Weights of a small image captioner: encoder activation gelu, decoder norm layernorm_no_bias.
Rows from block 4 of the image encoder of a small image captioner, named by matrix and row number. Rows with one number belong to one neuron. Each number is 50 + 12 x the weight over its row's rms, rounded and kept within 0 to 99. All counts start at 0.
Before each neuron's rows are labels from the 100 images, of 14976, where the neuron reaches its highest value: "colour at peak" is the nearest of a few named colours to the mean colour under the peak. Only what is clearly more common there than usual is listed. The data: photos of plants and fungi (iNaturalist).
# fc1: MLP up (encoder.blocks.4.mlp.fc1.weight, 768x192), inputs 0-63
# fc2: MLP down (encoder.blocks.4.mlp.fc2.weight, 192x768, transposed), outputs 0-63

colour at peak: grey
fc1.185:58 62 42 28 32 52 34 45 57 38 52 70 61 50 36 27 44 55 38 42 54 60 68 65 64 37 55 39 61 53 62 44 71 43 41 56 26 55 62 53 51 57 58 62 53 46 44 44 57 49 50 41 48 46 59 39 65 45 35 35 43 33 30 61
fc2.185:58 37 42 52 54 47 69 40 29 65 48 62 68 62 53 40 52 62 54 70 48 49 40 48 48 39 62 36 35 38 52 37 54 41 67 49 55 45 48 59 59 51 58 41 48 56 24 78 50 58 45 33 41 45 62 56 58 47 53 54 59 34 49 68

colour at peak: green
fc1.622:34 50 56 43 64 30 73 37 49 27 59 57 47 60 16 55 49 88 24 39 50 36 50 43 54 42 72 47 57 72 53 33 62 53 66 56 41 45 27 58 58 52 49 52 47 55 42 45 71 34 38 77 57 45 43 22 54 58 31 35 50 38 52 62
fc2.622:22 28 24 70 50 45 56 47 41 52 66 62 65 46 34 38 52 69 45 49 38 36 54 25 58 44 42 57 40 53 51 60 61 41 27 24 65 35 62 61 34 50 48 32 54 68 40 64 42 48 30 57 40 25 54 66 63 52 52 33 55 50 54 61

colour at peak: grey
fc1.647:40 41 51 35 60 39 36 52 35 39 44 36 56 69 54 38 46 60 41 37 37 56 73 33 32 55 59 40 60 73 41 42 68 80 44 61 50 42 51 50 58 49 56 48 56 75 49 52 37 35 59 47 60 50 41 47 51 45 44 43 31 43 46 58
fc2.647:44 42 52 69 37 53 42 39 42 64 43 54 60 57 44 46 61 37 34 49 65 50 46 60 53 53 51 33 65 42 32 45 45 30 63 47 36 41 70 55 53 58 43 52 32 39 63 59 51 50 26 31 56 50 65 46 48 29 46 58 65 44 59 51

colour at peak: cyan
fc1.313:47 50 28 48 48 44 51 31 50 36 56 50 67 58 38 41 61 37 57 54 48 28 36 70 55 43 33 43 58 64 72 31 62 30 42 64 46 51 85 60 54 56 45 41 30 65 39 39 56 66 59 57 71 60 66 48 50 36 49 63 54 29 40 64
fc2.313:39 33 39 55 33 52 45 42 72 45 39 62 44 38 68 52 49 52 57 55 51 53 55 49 42 64 36 52 54 53 20 71 16 67 44 44 39 51 36 48 73 67 58 52 47 41 54 46 61 45 26 72 26 52 33 42 62 56 41 45 44 41 58 56

colour at peak: brown
fc1.321:46 54 64 45 43 31 50 42 53 61 56 54 61 36 67 38 61 63 54 35 46 31 39 68 64 51 62 40 51 57 49 65 50 34 60 52 57 50 38 60 60 49 53 48 61 29 36 58 77 49 28 47 62 47 31 59 49 89 49 35 53 56 54 45
fc2.321:43 40 20 63 65 47 29 51 49 55 29 38 48 66 50 46 51 50 53 54 58 46 40 47 69 66 54 44 60 68 64 52 43 63 47 40 39 35 71 52 49 30 42 40 32 63 61 70 21 49 51 63 44 59 71 54 62 39 54 49 63 39 50 40

colour at peak: pink
fc1.528:31 41 46 46 49 35 37 47 48 54 53 40 58 51 54 48 47 37 47 47 59 68 56 47 38 63 55 50 37 56 48 50 34 76 57 43 51 58 55 60 42 50 61 48 44 52 58 43 33 49 62 53 43 38 46 53 37 59 52 39 61 33 23 66
fc2.528:48 43 52 36 71 67 68 49 39 33 46 49 72 49 32 59 43 43 60 52 58 39 45 53 75 49 38 48 54 49 43 35 50 51 70 53 55 59 55 47 62 53 27 50 37 71 44 35 45 32 54 35 70 67 53 56 47 54 35 42 55 58 46 65

colour at peak: brown
fc1.51:54 57 51 35 38 64 48 43 54 35 31 63 43 22 38 46 40 55 75 68 71 65 36 52 45 63 39 46 67 61 46 58 29 61 79 26 61 44 43 41 60 42 49 53 33 41 56 67 56 45 43 60 41 48 47 45 58 61 62 44 56 43 49 56
fc2.51:52 47 60 88 49 54 57 69 76 43 51 38 51 51 39 45 40 57 47 34 54 48 44 50 68 34 63 45 36 20 59 57 25 46 40 53 35 67 64 54 48 49 42 46 29 55 37 49 73 74 60 46 36 72 46 35 58 55 58 59 46 47 42 73

colour at peak: yellow
fc1.336:53 48 43 57 46 53 45 31 46 53 68 42 47 45 41 38 59 45 60 39 60 48 63 52 75 39 36 55 48 60 43 36 47 38 59 22 59 48 46 54 50 61 55 58 51 49 48 60 25 38 42 85 68 66 59 44 48 34 66 38 38 41 57 42
fc2.336:51 46 67 45 38 41 61 55 75 46 50 50 53 54 46 63 27 58 63 44 38 50 14 65 52 56 60 53 34 67 58 31 53 42 33 47 60 72 32 60 38 53 54 42 43 58 54 53 72 40 44 48 31 28 46 39 45 52 54 51 49 80 48 41

colour at peak: brown
fc1.266:67 41 53 32 39 59 33 41 38 16 38 48 39 52 42 51 50 52 50 57 64 43 40 49 70 42 65 39 41 35 29 74 63 50 44 52 51 52 71 45 58 44 52 53 42 47 41 64 35 45 48 25 50 37 09 51 56 60 67 54 35 57 54 67
fc2.266:42 58 43 74 45 24 64 61 51 35 64 60 45 43 45 48 44 32 50 45 55 52 50 47 67 47 10 61 71 60 49 63 30 56 62 32 51 62 69 70 16 58 35 63 69 37 55 51 32 44 48 52 35 37 42 60 48 46 44 56 50 62 55 56

colour at peak: brown
fc1.67:70 50 39 57 48 38 60 57 47 47 53 45 26 44 51 64 49 59 59 57 57 43 57 36 44 35 46 38 58 39 51 52 51 42 32 79 50 69 36 48 46 44 50 58 66 50 40 64 63 73 59 66 27 72 69 44 52 54 33 57 60 40 54 34
fc2.67:43 70 83 48 38 55 44 56 39 30 62 59 44 64 52 32 29 56 52 38 53 46 55 48 45 50 64 73 69 75 47 50 47 41 60 51 59 59 31 41 53 64 67 40 59 56 51 51 39 44 74 62 44 67 39 49 54 45 68 48 39 46 53 66

colour at peak: black
fc1.503:58 51 59 56 62 65 66 48 41 45 40 47 42 43 40 41 66 57 67 77 76 47 55 36 60 67 63 53 43 62 96 69 58 50 41 53 57 53 48 40 50 36 62 36 57 45 42 53 41 75 37 68 63 51 49 57 57 43 35 48 52 58 42 66
fc2.503:51 45 54 56 57 35 57 58 41 61 76 75 44 49 58 45 54 61 47 56 43 45 53 34 68 37 51 70 41 67 34 49 40 48 75 40 54 26 46 79 38 49 43 32 40 39 44 60 43 39 60 52 54 43 57 42 60 35 28 47 45 47 52 47

colour at peak: pink; white
fc1.253:41 46 62 38 54 35 33 60 49 56 55 46 61 47 40 44 41 63 59 24 47 54 52 67 52 46 56 62 56 71 42 50 80 49 44 52 58 44 74 47 57 37 39 47 46 68 46 53 57 59 33 24 65 34 46 30 49 71 47 38 54 44 59 61
fc2.253:62 43 63 46 44 59 52 39 32 55 35 65 68 52 33 28 37 68 49 44 31 56 49 46 48 55 33 21 56 48 53 48 54 39 66 68 70 60 38 50 48 57 32 43 60 34 63 51 67 54 50 80 51 62 67 64 54 48 51 68 40 60 48 38

colour at peak: cyan
fc1.487:39 59 41 46 47 40 61 45 52 57 43 31 35 48 44 43 50 66 63 50 52 47 54 37 21 59 43 53 45 55 70 62 48 57 46 55 41 41 57 59 72 49 28 35 56 61 44 53 59 44 54 49 48 64 49 61 61 42 50 52 50 35 55 45
fc2.487:35 36 59 42 56 28 39 43 45 52 57 51 50 23 60 65 44 72 59 58 52 82 58 62 63 43 52 38 44 54 57 59 47 29 52 62 45 46 48 46 40 50 55 58 61 49 51 62 45 38 44 55 55 36 64 58 67 40 32 35 34 32 48 71

colour at peak: green
fc1.234:52 44 37 41 44 48 40 38 54 55 41 63 50 51 71 58 50 54 60 41 64 51 54 76 64 34 69 58 33 60 53 50 65 50 65 36 45 57 56 45 57 46 44 56 49 49 34 34 58 63 65 35 36 54 66 48 24 41 37 50 43 66 54 52
fc2.234:35 45 53 62 52 31 47 70 66 53 59 65 51 45 43 46 67 44 40 69 46 56 46 28 45 55 49 44 51 62 55 49 53 59 55 64 31 44 42 49 43 59 35 42 49 56 70 62 33 49 44 68 62 53 40 58 55 49 44 60 81 59 38 62

colour at peak: cyan
fc1.699:36 65 55 47 43 28 73 38 55 75 36 51 46 49 40 57 63 63 37 39 39 53 29 49 49 55 49 62 40 67 46 36 60 54 35 38 54 85 49 50 53 46 41 38 48 65 44 32 61 44 61 76 59 32 48 53 41 54 56 57 62 50 60 22
fc2.699:36 37 46 77 45 35 38 49 54 31 58 60 57 55 72 45 45 69 63 62 43 49 40 51 62 42 37 27 55 32 67 56 45 42 46 58 52 37 63 69 36 42 41 35 54 40 41 65 25 41 27 47 69 21 64 63 55 54 35 37 44 70 65 60

colour at peak: grey
fc1.506:44 70 35 46 50 59 68 49 49 58 53 48 49 62 72 61 49 57 47 45 32 62 40 45 51 16 66 29 24 55 51 45 49 71 61 46 68 56 46 57 59 56 71 56 33 39 49 67 55 35 64 82 35 58 27 53 44 30 60 42 34 43 58 49
fc2.506:67 49 71 52 55 53 25 46 60 41 44 54 51 31 55 37 34 62 38 45 41 52 50 47 44 69 25 39 55 36 44 61 53 42 57 65 34 35 71 65 58 38 40 58 69 43 53 52 24 30 46 13 58 54 41 63 64 36 60 64 24 80 36 63

colour at peak: black
fc1.441:25 53 57 41 51 60 70 40 51 39 71 53 47 55 46 62 40 44 64 23 46 34 56 57 40 48 53 68 39 68 39 50 21 55 11 35 59 63 65 71 42 63 36 38 71 51 36 53 39 26 39 60 51 43 42 56 59 40 57 71 60 51 62 41
fc2.441:46 31 42 59 30 61 52 45 55 54 41 65 40 51 40 54 50 66 28 45 77 66 50 51 67 44 33 49 39 74 39 55 85 53 34 72 52 62 49 59 72 33 44 61 36 33 38 73 48 58 53 58 41 57 53 47 49 46 49 62 56 32 37 54

colour at peak: yellow; orange
fc1.13:55 51 54 44 63 62 53 62 37 58 72 38 40 37 49 35 62 52 54 62 44 43 44 50 50 34 55 41 47 38 38 57 42 56 56 46 52 52 65 66 56 66 61 44 26 59 50 44 41 39 74 48 67 35 63 60 56 67 41 49 56 60 49 53
fc2.13:57 45 30 66 34 57 35 39 43 52 63 46 60 40 39 53 58 58 45 34 50 59 57 35 42 58 48 55 50 39 38 46 48 69 76 40 37 57 28 55 48 72 27 50 52 47 49 35 56 41 42 72 61 58 43 54 49 50 50 53 33 37 46 57

colour at peak: pink
fc1.478:60 41 42 49 24 45 44 64 56 46 61 37 41 26 65 64 64 34 64 56 36 53 47 60 32 72 22 51 52 40 64 42 54 62 58 52 53 51 39 50 44 56 61 53 36 55 55 56 38 43 69 43 21 49 60 70 48 36 40 52 48 57 55 40
fc2.478:45 56 54 44 59 69 47 36 40 40 53 50 72 49 42 62 47 53 64 40 34 23 50 60 47 51 79 62 51 63 47 57 40 59 41 58 48 48 57 46 56 47 41 66 45 49 43 49 62 43 22 29 77 62 59 38 48 57 45 26 42 41 46 52

colour at peak: green
fc1.333:46 56 49 64 44 39 36 76 64 51 69 29 55 35 54 49 71 59 40 60 58 38 27 62 61 52 57 42 45 38 40 46 44 44 19 52 51 48 63 48 65 39 64 51 62 64 37 45 33 75 61 54 53 57 54 50 50 32 45 28 50 64 37 57
fc2.333:50 30 44 53 49 41 63 26 58 46 42 74 45 25 52 49 45 51 49 54 48 66 57 59 49 62 35 33 45 50 63 48 43 51 34 52 40 54 50 53 40 46 42 55 39 36 57 48 36 59 41 68 62 76 39 54 58 49 53 53 50 61 39 55

colour at peak: black
fc1.461:37 43 51 47 33 65 63 53 75 34 47 65 46 42 32 55 60 61 39 44 43 67 52 41 59 46 44 67 39 70 74 49 49 50 74 45 49 61 61 66 68 53 57 54 29 62 38 46 49 54 36 49 41 53 54 59 64 22 47 44 47 55 45 40
fc2.461:39 33 58 68 72 37 47 61 31 45 33 45 34 58 45 47 49 36 40 58 72 47 37 34 43 26 77 58 39 40 60 58 57 57 37 61 52 49 47 47 47 51 57 49 69 66 63 66 53 64 48 45 32 46 39 61 51 72 55 53 48 57 44 72

colour at peak: pink
fc1.131:46 48 48 16 59 45 58 18 73 49 52 46 69 64 46 61 68 74 58 42 50 50 42 60 49 40 39 26 49 57 60 49 48 66 59 48 28 49 59 35 71 32 57 43 52 65 66 58 42 52 47 38 54 54 41 19 55 67 57 73 47 38 50 46
fc2.131:38 65 52 47 47 46 63 58 60 72 42 47 29 50 42 56 62 50 38 70 56 50 36 64 57 38 55 49 61 79 60 48 48 41 54 44 52 53 49 59 64 47 65 33 34 44 40 64 41 37 23 52 62 39 63 46 38 68 70 79 73 57 34 49

colour at peak: black
fc1.364:35 38 68 22 52 57 30 69 34 86 68 49 56 18 48 45 40 22 45 59 49 41 47 42 52 40 43 43 50 62 34 40 42 61 51 36 49 28 41 42 39 37 52 45 48 46 59 51 47 53 63 61 53 50 27 44 35 64 44 50 26 51 40 58
fc2.364:40 49 56 54 68 68 49 64 52 61 53 64 44 35 39 51 47 41 51 51 36 33 43 49 41 38 39 51 51 53 59 31 48 48 39 37 43 62 49 52 30 40 30 68 79 20 67 45 52 40 33 41 64 32 55 45 36 42 45 47 46 60 40 38

colour at peak: yellow
fc1.580:56 45 28 54 54 54 39 46 49 51 74 40 47 41 74 63 57 46 53 55 48 54 44 51 65 34 47 70 38 32 49 36 43 63 59 44 55 45 54 49 41 69 63 56 35 62 26 58 35 29 58 59 61 31 41 34 65 43 45 49 50 65 52 71
fc2.580:38 41 70 57 52 61 54 36 66 46 77 47 82 30 62 43 54 44 57 49 49 37 54 61 61 49 36 48 48 44 51 62 48 65 87 39 54 74 52 40 65 75 40 32 61 33 55 37 52 34 64 62 41 29 58 41 47 64 39 51 41 65 65 47

colour at peak: grey
fc1.605:43 45 35 34 55 53 58 54 47 49 42 36 45 76 41 62 36 51 21 67 60 41 53 49 45 37 37 57 69 40 48 63 52 52 55 45 51 46 71 28 47 41 51 42 31 45 53 23 40 80 76 58 44 53 47 45 53 49 62 79 51 39 84 46
fc2.605:58 56 55 66 66 56 46 59 49 21 41 48 59 57 56 42 49 40 46 57 60 43 63 50 46 24 63 42 61 66 42 56 39 46 45 48 42 60 59 61 28 51 60 70 53 68 33 40 59 68 53 55 39 59 66 53 54 46 64 28 58 53 31 28

colour at peak: yellow
fc1.83:67 46 53 39 66 62 51 32 45 47 54 53 37 60 73 53 69 27 57 40 73 46 74 40 60 48 51 30 37 59 65 65 28 52 67 55 52 55 36 42 56 45 59 70 28 48 70 28 57 32 64 27 56 46 49 53 67 61 56 44 40 47 36 54
fc2.83:56 59 40 39 46 52 43 48 67 64 52 45 50 53 35 32 52 48 66 53 44 56 46 48 53 45 48 62 53 33 53 64 52 60 63 46 61 54 41 37 50 47 29 57 32 56 32 26 43 52 36 49 31 32 72 55 48 64 34 43 38 48 70 35

colour at peak: black
fc1.66:65 62 53 46 44 45 57 46 35 52 51 36 46 37 40 56 64 36 15 41 42 44 59 32 75 40 60 18 61 43 46 54 45 69 48 45 38 20 37 53 60 41 58 42 51 51 48 61 33 37 55 49 65 50 21 57 61 41 65 70 39 57 41 55
fc2.66:42 46 28 50 47 44 44 57 50 56 55 54 26 50 51 55 38 54 69 48 63 58 39 52 52 51 50 48 71 40 16 34 68 58 47 60 55 70 60 64 52 60 55 56 32 39 39 64 52 71 42 56 38 45 64 31 31 49 42 61 61 53 61 57

colour at peak: cyan
fc1.161:45 66 52 37 52 36 58 51 44 53 45 45 47 65 51 49 38 63 49 68 44 69 47 55 47 50 40 45 76 73 45 50 59 48 68 54 48 65 55 55 47 33 24 53 32 43 32 36 46 42 65 75 50 43 47 38 68 43 62 61 63 36 60 50
fc2.161:20 37 49 60 36 49 63 46 39 35 41 35 41 42 51 63 67 66 53 63 47 48 60 66 50 67 75 49 46 19 56 55 31 48 51 47 57 32 64 52 54 27 49 48 48 55 60 57 40 40 36 50 60 32 74 74 45 52 52 47 29 49 41 54

colour at peak: pink
fc1.673:68 45 48 47 59 57 53 37 48 74 63 48 39 46 33 46 47 38 54 49 65 66 68 49 57 34 49 21 48 34 48 53 17 56 51 60 53 58 56 30 58 44 48 34 34 37 60 42 70 38 32 51 39 38 51 40 66 62 53 57 56 45 50 50
fc2.673:42 45 47 56 29 54 47 51 60 61 49 29 46 53 70 28 51 54 82 50 54 62 56 34 58 34 52 56 62 59 58 42 41 54 48 62 35 45 32 45 58 75 51 62 50 48 54 50 21 51 61 41 39 46 52 51 53 49 42 68 51 45 44 31

colour at peak: cyan
fc1.748:56 39 37 42 50 47 79 46 25 46 59 59 61 36 38 24 55 42 62 47 66 49 47 48 65 43 52 57 38 42 72 44 30 58 42 53 26 24 42 39 57 53 49 50 58 67 54 39 49 52 56 46 54 53 61 54 54 64 42 23 40 39 45 51
fc2.748:51 74 71 59 21 51 48 58 42 55 60 40 35 54 60 45 42 39 43 40 29 60 37 59 48 51 42 62 61 60 88 87 44 42 45 56 47 54 34 44 57 41 63 29 51 40 66 46 59 54 43 56 46 49 56 80 56 60 28 39 40 49 38 41

colour at peak: green
fc1.444:57 25 49 43 59 51 39 61 54 48 62 57 31 42 53 65 45 71 40 26 31 43 62 44 45 48 67 36 52 58 46 24 55 63 74 53 36 46 45 38 53 48 25 56 63 46 31 55 51 59 48 21 64 46 69 31 50 48 68 26 55 69 53 32
fc2.444:58 51 49 43 48 24 57 54 49 64 39 62 63 67 55 52 51 21 46 62 60 64 54 38 47 48 34 65 40 37 52 45 62 64 49 41 66 29 53 77 54 52 52 37 24 45 66 50 45 29 42 53 54 39 29 43 55 41 59 37 35 39 45 66

colour at peak: pink
fc1.750:62 29 63 51 50 46 47 63 43 53 37 75 51 44 49 58 54 38 32 48 65 70 49 36 54 68 41 56 40 49 13 50 43 58 60 43 49 34 49 48 32 41 44 56 43 55 45 39 27 59 40 58 47 44 51 45 73 43 31 54 54 44 48 69
fc2.750:37 54 40 52 54 63 40 47 37 50 46 62 47 61 60 53 56 46 46 47 50 42 47 42 66 33 48 35 51 53 59 29 53 42 53 57 47 35 45 43 52 52 34 54 61 75 47 43 47 41 60 32 54 45 53 51 35 48 53 70 26 46 48 65

colour at peak: cyan
fc1.9:57 62 56 33 48 38 62 55 07 56 66 40 55 67 22 33 50 53 36 48 37 47 52 58 55 46 41 46 56 32 65 65 37 40 40 39 35 58 65 43 50 59 51 50 42 67 49 40 48 55 49 42 47 42 44 62 59 70 26 41 22 42 49 50
fc2.9:38 53 68 66 19 57 31 46 40 42 47 59 41 52 64 65 47 53 32 56 54 52 35 49 33 50 41 51 51 38 50 70 41 46 45 68 52 55 53 57 56 49 55 24 25 53 62 36 56 52 53 51 42 52 51 62 51 82 45 48 24 67 62 48

colour at peak: black
fc1.40:72 47 66 56 64 27 61 39 42 54 36 60 56 74 43 36 50 45 27 58 37 59 43 62 53 37 65 54 30 27 38 59 39 58 28 43 53 44 55 35 43 45 39 40 34 55 41 49 47 60 46 66 59 50 49 46 37 49 49 71 56 53 57 42
fc2.40:56 43 50 49 52 39 66 56 33 53 56 56 64 40 27 57 45 38 32 48 52 51 68 52 39 71 39 36 67 42 38 46 42 42 30 46 52 45 30 37 50 56 41 45 56 45 60 63 69 28 41 67 57 58 52 44 37 51 50 57 56 35 35 20

colour at peak: green
fc1.330:61 66 56 57 46 52 55 56 67 36 39 53 47 11 64 65 30 43 28 41 55 41 51 54 29 39 58 35 32 52 62 71 51 48 53 60 55 59 47 53 59 62 44 51 56 69 51 33 58 23 55 54 54 40 60 52 62 60 45 53 73 71 32 31
fc2.330:59 40 63 50 56 60 47 52 49 65 49 44 49 68 39 36 78 38 43 55 69 61 41 34 40 58 76 54 57 75 64 34 14 49 39 41 61 51 44 82 68 55 47 45 67 54 56 44 49 53 41 41 36 42 42 61 54 53 52 61 37 33 38 45

colour at peak: pink
fc1.201:45 51 54 43 37 53 34 66 65 57 41 37 43 50 56 46 45 64 22 41 49 60 39 52 44 43 47 61 50 44 50 58 54 51 49 53 63 43 56 32 62 28 40 44 50 45 44 71 78 41 58 38 61 37 41 42 64 86 73 67 51 43 49 32
fc2.201:43 57 40 59 68 36 54 24 68 45 60 53 47 53 63 41 69 55 53 71 34 28 33 50 50 42 42 56 67 63 57 34 55 42 55 40 58 48 66 40 54 33 61 44 18 57 35 39 51 38 35 77 56 35 57 51 53 31 52 52 73 71 48 50

colour at peak: grey
fc1.369:63 46 51 31 46 61 88 50 42 67 58 54 35 46 48 51 32 50 64 61 55 54 48 81 37 61 75 47 45 47 49 49 71 67 34 54 41 73 52 62 32 52 28 66 55 48 47 51 32 55 56 51 37 36 31 45 55 46 44 57 47 22 76 61
fc2.369:47 55 48 46 44 59 45 31 60 51 65 43 34 56 43 46 39 53 49 43 65 71 45 35 46 43 58 54 53 64 37 50 22 50 39 47 73 32 47 58 57 50 67 47 29 37 18 56 58 74 55 42 54 60 54 37 41 48 51 62 62 75 42 49

colour at peak: green
fc1.34:62 43 57 41 34 52 44 38 29 60 63 51 61 61 43 52 52 33 50 53 49 28 64 49 34 27 37 52 30 51 45 45 52 31 48 43 47 68 65 65 58 37 48 49 50 40 35 73 50 51 44 65 38 58 39 53 72 42 56 76 37 42 42 73
fc2.34:47 50 45 34 55 52 64 41 57 58 52 51 38 51 42 66 51 40 41 50 59 59 37 25 57 54 62 28 74 48 45 32 59 49 57 41 55 46 46 66 52 38 63 70 59 56 44 43 38 52 50 38 76 79 59 51 39 64 59 43 61 38 51 40

colour at peak: black
fc1.271:38 65 45 47 67 58 48 50 48 40 66 64 52 58 39 61 47 34 48 56 37 44 39 41 62 40 50 70 47 58 70 31 38 68 45 66 38 35 41 33 47 69 46 44 37 54 57 66 49 52 42 44 64 31 43 41 46 40 43 61 48 56 55 46
fc2.271:51 50 36 51 34 38 74 44 50 63 60 59 53 25 38 37 55 31 63 42 59 64 60 61 53 78 55 64 37 43 48 44 26 52 44 57 41 64 35 59 72 58 50 65 38 44 58 47 69 54 48 36 40 41 64 40 40 49 60 44 52 59 30 52

colour at peak: grey
fc1.8:59 64 29 55 52 66 56 33 29 61 53 49 50 52 36 42 50 47 38 60 54 52 56 51 56 51 31 45 51 50 50 50 66 52 34 41 46 50 65 48 44 48 43 48 25 56 51 57 60 36 59 36 52 65 49 47 45 58 58 50 26 58 58 44
fc2.8:54 12 62 35 39 57 44 54 58 65 67 42 48 60 64 36 51 40 63 74 67 65 41 38 53 38 54 31 58 30 43 41 37 30 57 54 61 55 22 35 36 48 59 54 53 56 62 40 31 54 46 49 49 47 37 47 38 42 30 38 46 59 55 63

colour at peak: yellow; pink
fc1.664:33 37 43 56 56 46 61 49 42 38 71 59 57 40 51 62 65 30 60 39 58 68 45 48 58 74 50 36 43 34 55 36 46 60 47 46 35 33 56 48 46 68 62 49 36 48 44 68 37 37 49 59 53 31 30 38 48 55 37 56 58 48 52 47
fc2.664:49 46 79 45 67 47 61 67 48 37 58 33 49 55 53 52 48 52 53 65 63 55 56 40 73 44 56 44 58 50 48 50 37 64 80 33 57 45 52 37 52 70 32 51 37 52 56 66 51 41 71 50 64 50 46 46 56 52 42 32 53 69 72 32

colour at peak: yellow
fc1.615:45 56 40 43 55 59 45 58 47 57 66 42 11 38 81 58 44 53 46 42 47 65 48 45 51 26 35 53 51 43 61 47 45 52 56 55 66 53 61 57 57 73 58 34 44 58 30 54 43 31 70 60 49 63 51 70 27 69 75 57 43 49 39 56
fc2.615:60 56 58 69 41 53 36 44 60 66 49 37 62 28 45 37 58 60 45 47 36 40 41 59 61 39 29 38 58 41 47 83 59 58 74 43 45 50 38 55 62 32 48 35 43 49 56 46 60 49 40 48 79 45 45 66 47 50 50 57 47 78 40 48

colour at peak: black
fc1.522:52 55 70 49 33 44 47 43 64 50 51 55 56 60 46 60 60 48 46 46 50 43 54 45 62 65 53 61 64 22 65 29 59 37 65 26 62 69 44 40 57 35 64 41 57 59 20 55 69 45 46 46 58 62 68 63 43 56 49 57 49 68 55 41
fc2.522:36 28 53 63 50 47 49 48 44 75 48 42 69 45 44 41 57 55 57 49 72 70 43 71 52 48 51 65 32 51 53 51 57 54 50 50 57 26 55 38 60 48 47 72 51 45 52 42 63 46 40 65 49 52 36 57 52 39 34 37 65 49 45 46

colour at peak: pink
fc1.465:53 47 40 41 52 39 43 46 34 54 67 55 50 59 36 76 45 37 31 41 78 61 40 54 57 56 48 56 33 51 50 48 56 67 40 53 46 59 45 80 81 46 52 53 59 46 56 44 65 73 63 40 49 54 40 57 59 49 35 35 38 32 46 71
fc2.465:52 49 40 37 44 57 63 55 68 51 21 39 52 44 50 52 45 80 59 58 53 54 68 49 54 41 43 62 46 44 47 68 62 48 47 61 41 48 60 58 56 43 28 52 60 33 48 54 37 63 51 74 70 70 40 68 51 66 55 44 46 49 49 49

colour at peak: black
fc1.105:65 51 54 53 68 49 56 40 36 64 47 41 42 44 46 60 32 42 69 39 62 58 55 41 54 61 47 41 49 47 49 54 29 43 61 35 44 48 60 58 38 81 51 32 52 44 37 52 47 44 53 45 70 43 59 58 36 59 50 41 39 28 61 57
fc2.105:30 51 47 67 49 51 59 68 21 70 45 76 44 45 60 28 52 58 63 54 61 38 51 43 55 42 54 56 29 63 63 47 70 58 48 42 71 56 37 64 46 48 59 28 63 56 44 41 70 46 53 40 72 67 64 43 52 56 50 65 43 66 33 43

colour at peak: green
fc1.117:49 48 45 27 58 46 64 53 55 33 56 66 46 21 42 50 49 34 65 37 33 77 66 35 57 47 48 32 53 41 56 53 61 55 67 56 67 51 50 61 69 45 73 54 53 51 44 64 44 74 39 57 57 49 61 46 33 63 42 45 55 34 47 42
fc2.117:40 52 54 49 48 74 28 57 61 47 54 49 61 59 44 58 19 54 53 60 38 50 54 62 76 52 41 41 36 41 49 30 50 42 35 43 50 72 53 58 58 51 51 48 45 62 47 36 61 43 42 36 40 35 46 57 65 58 54 53 53 61 49 55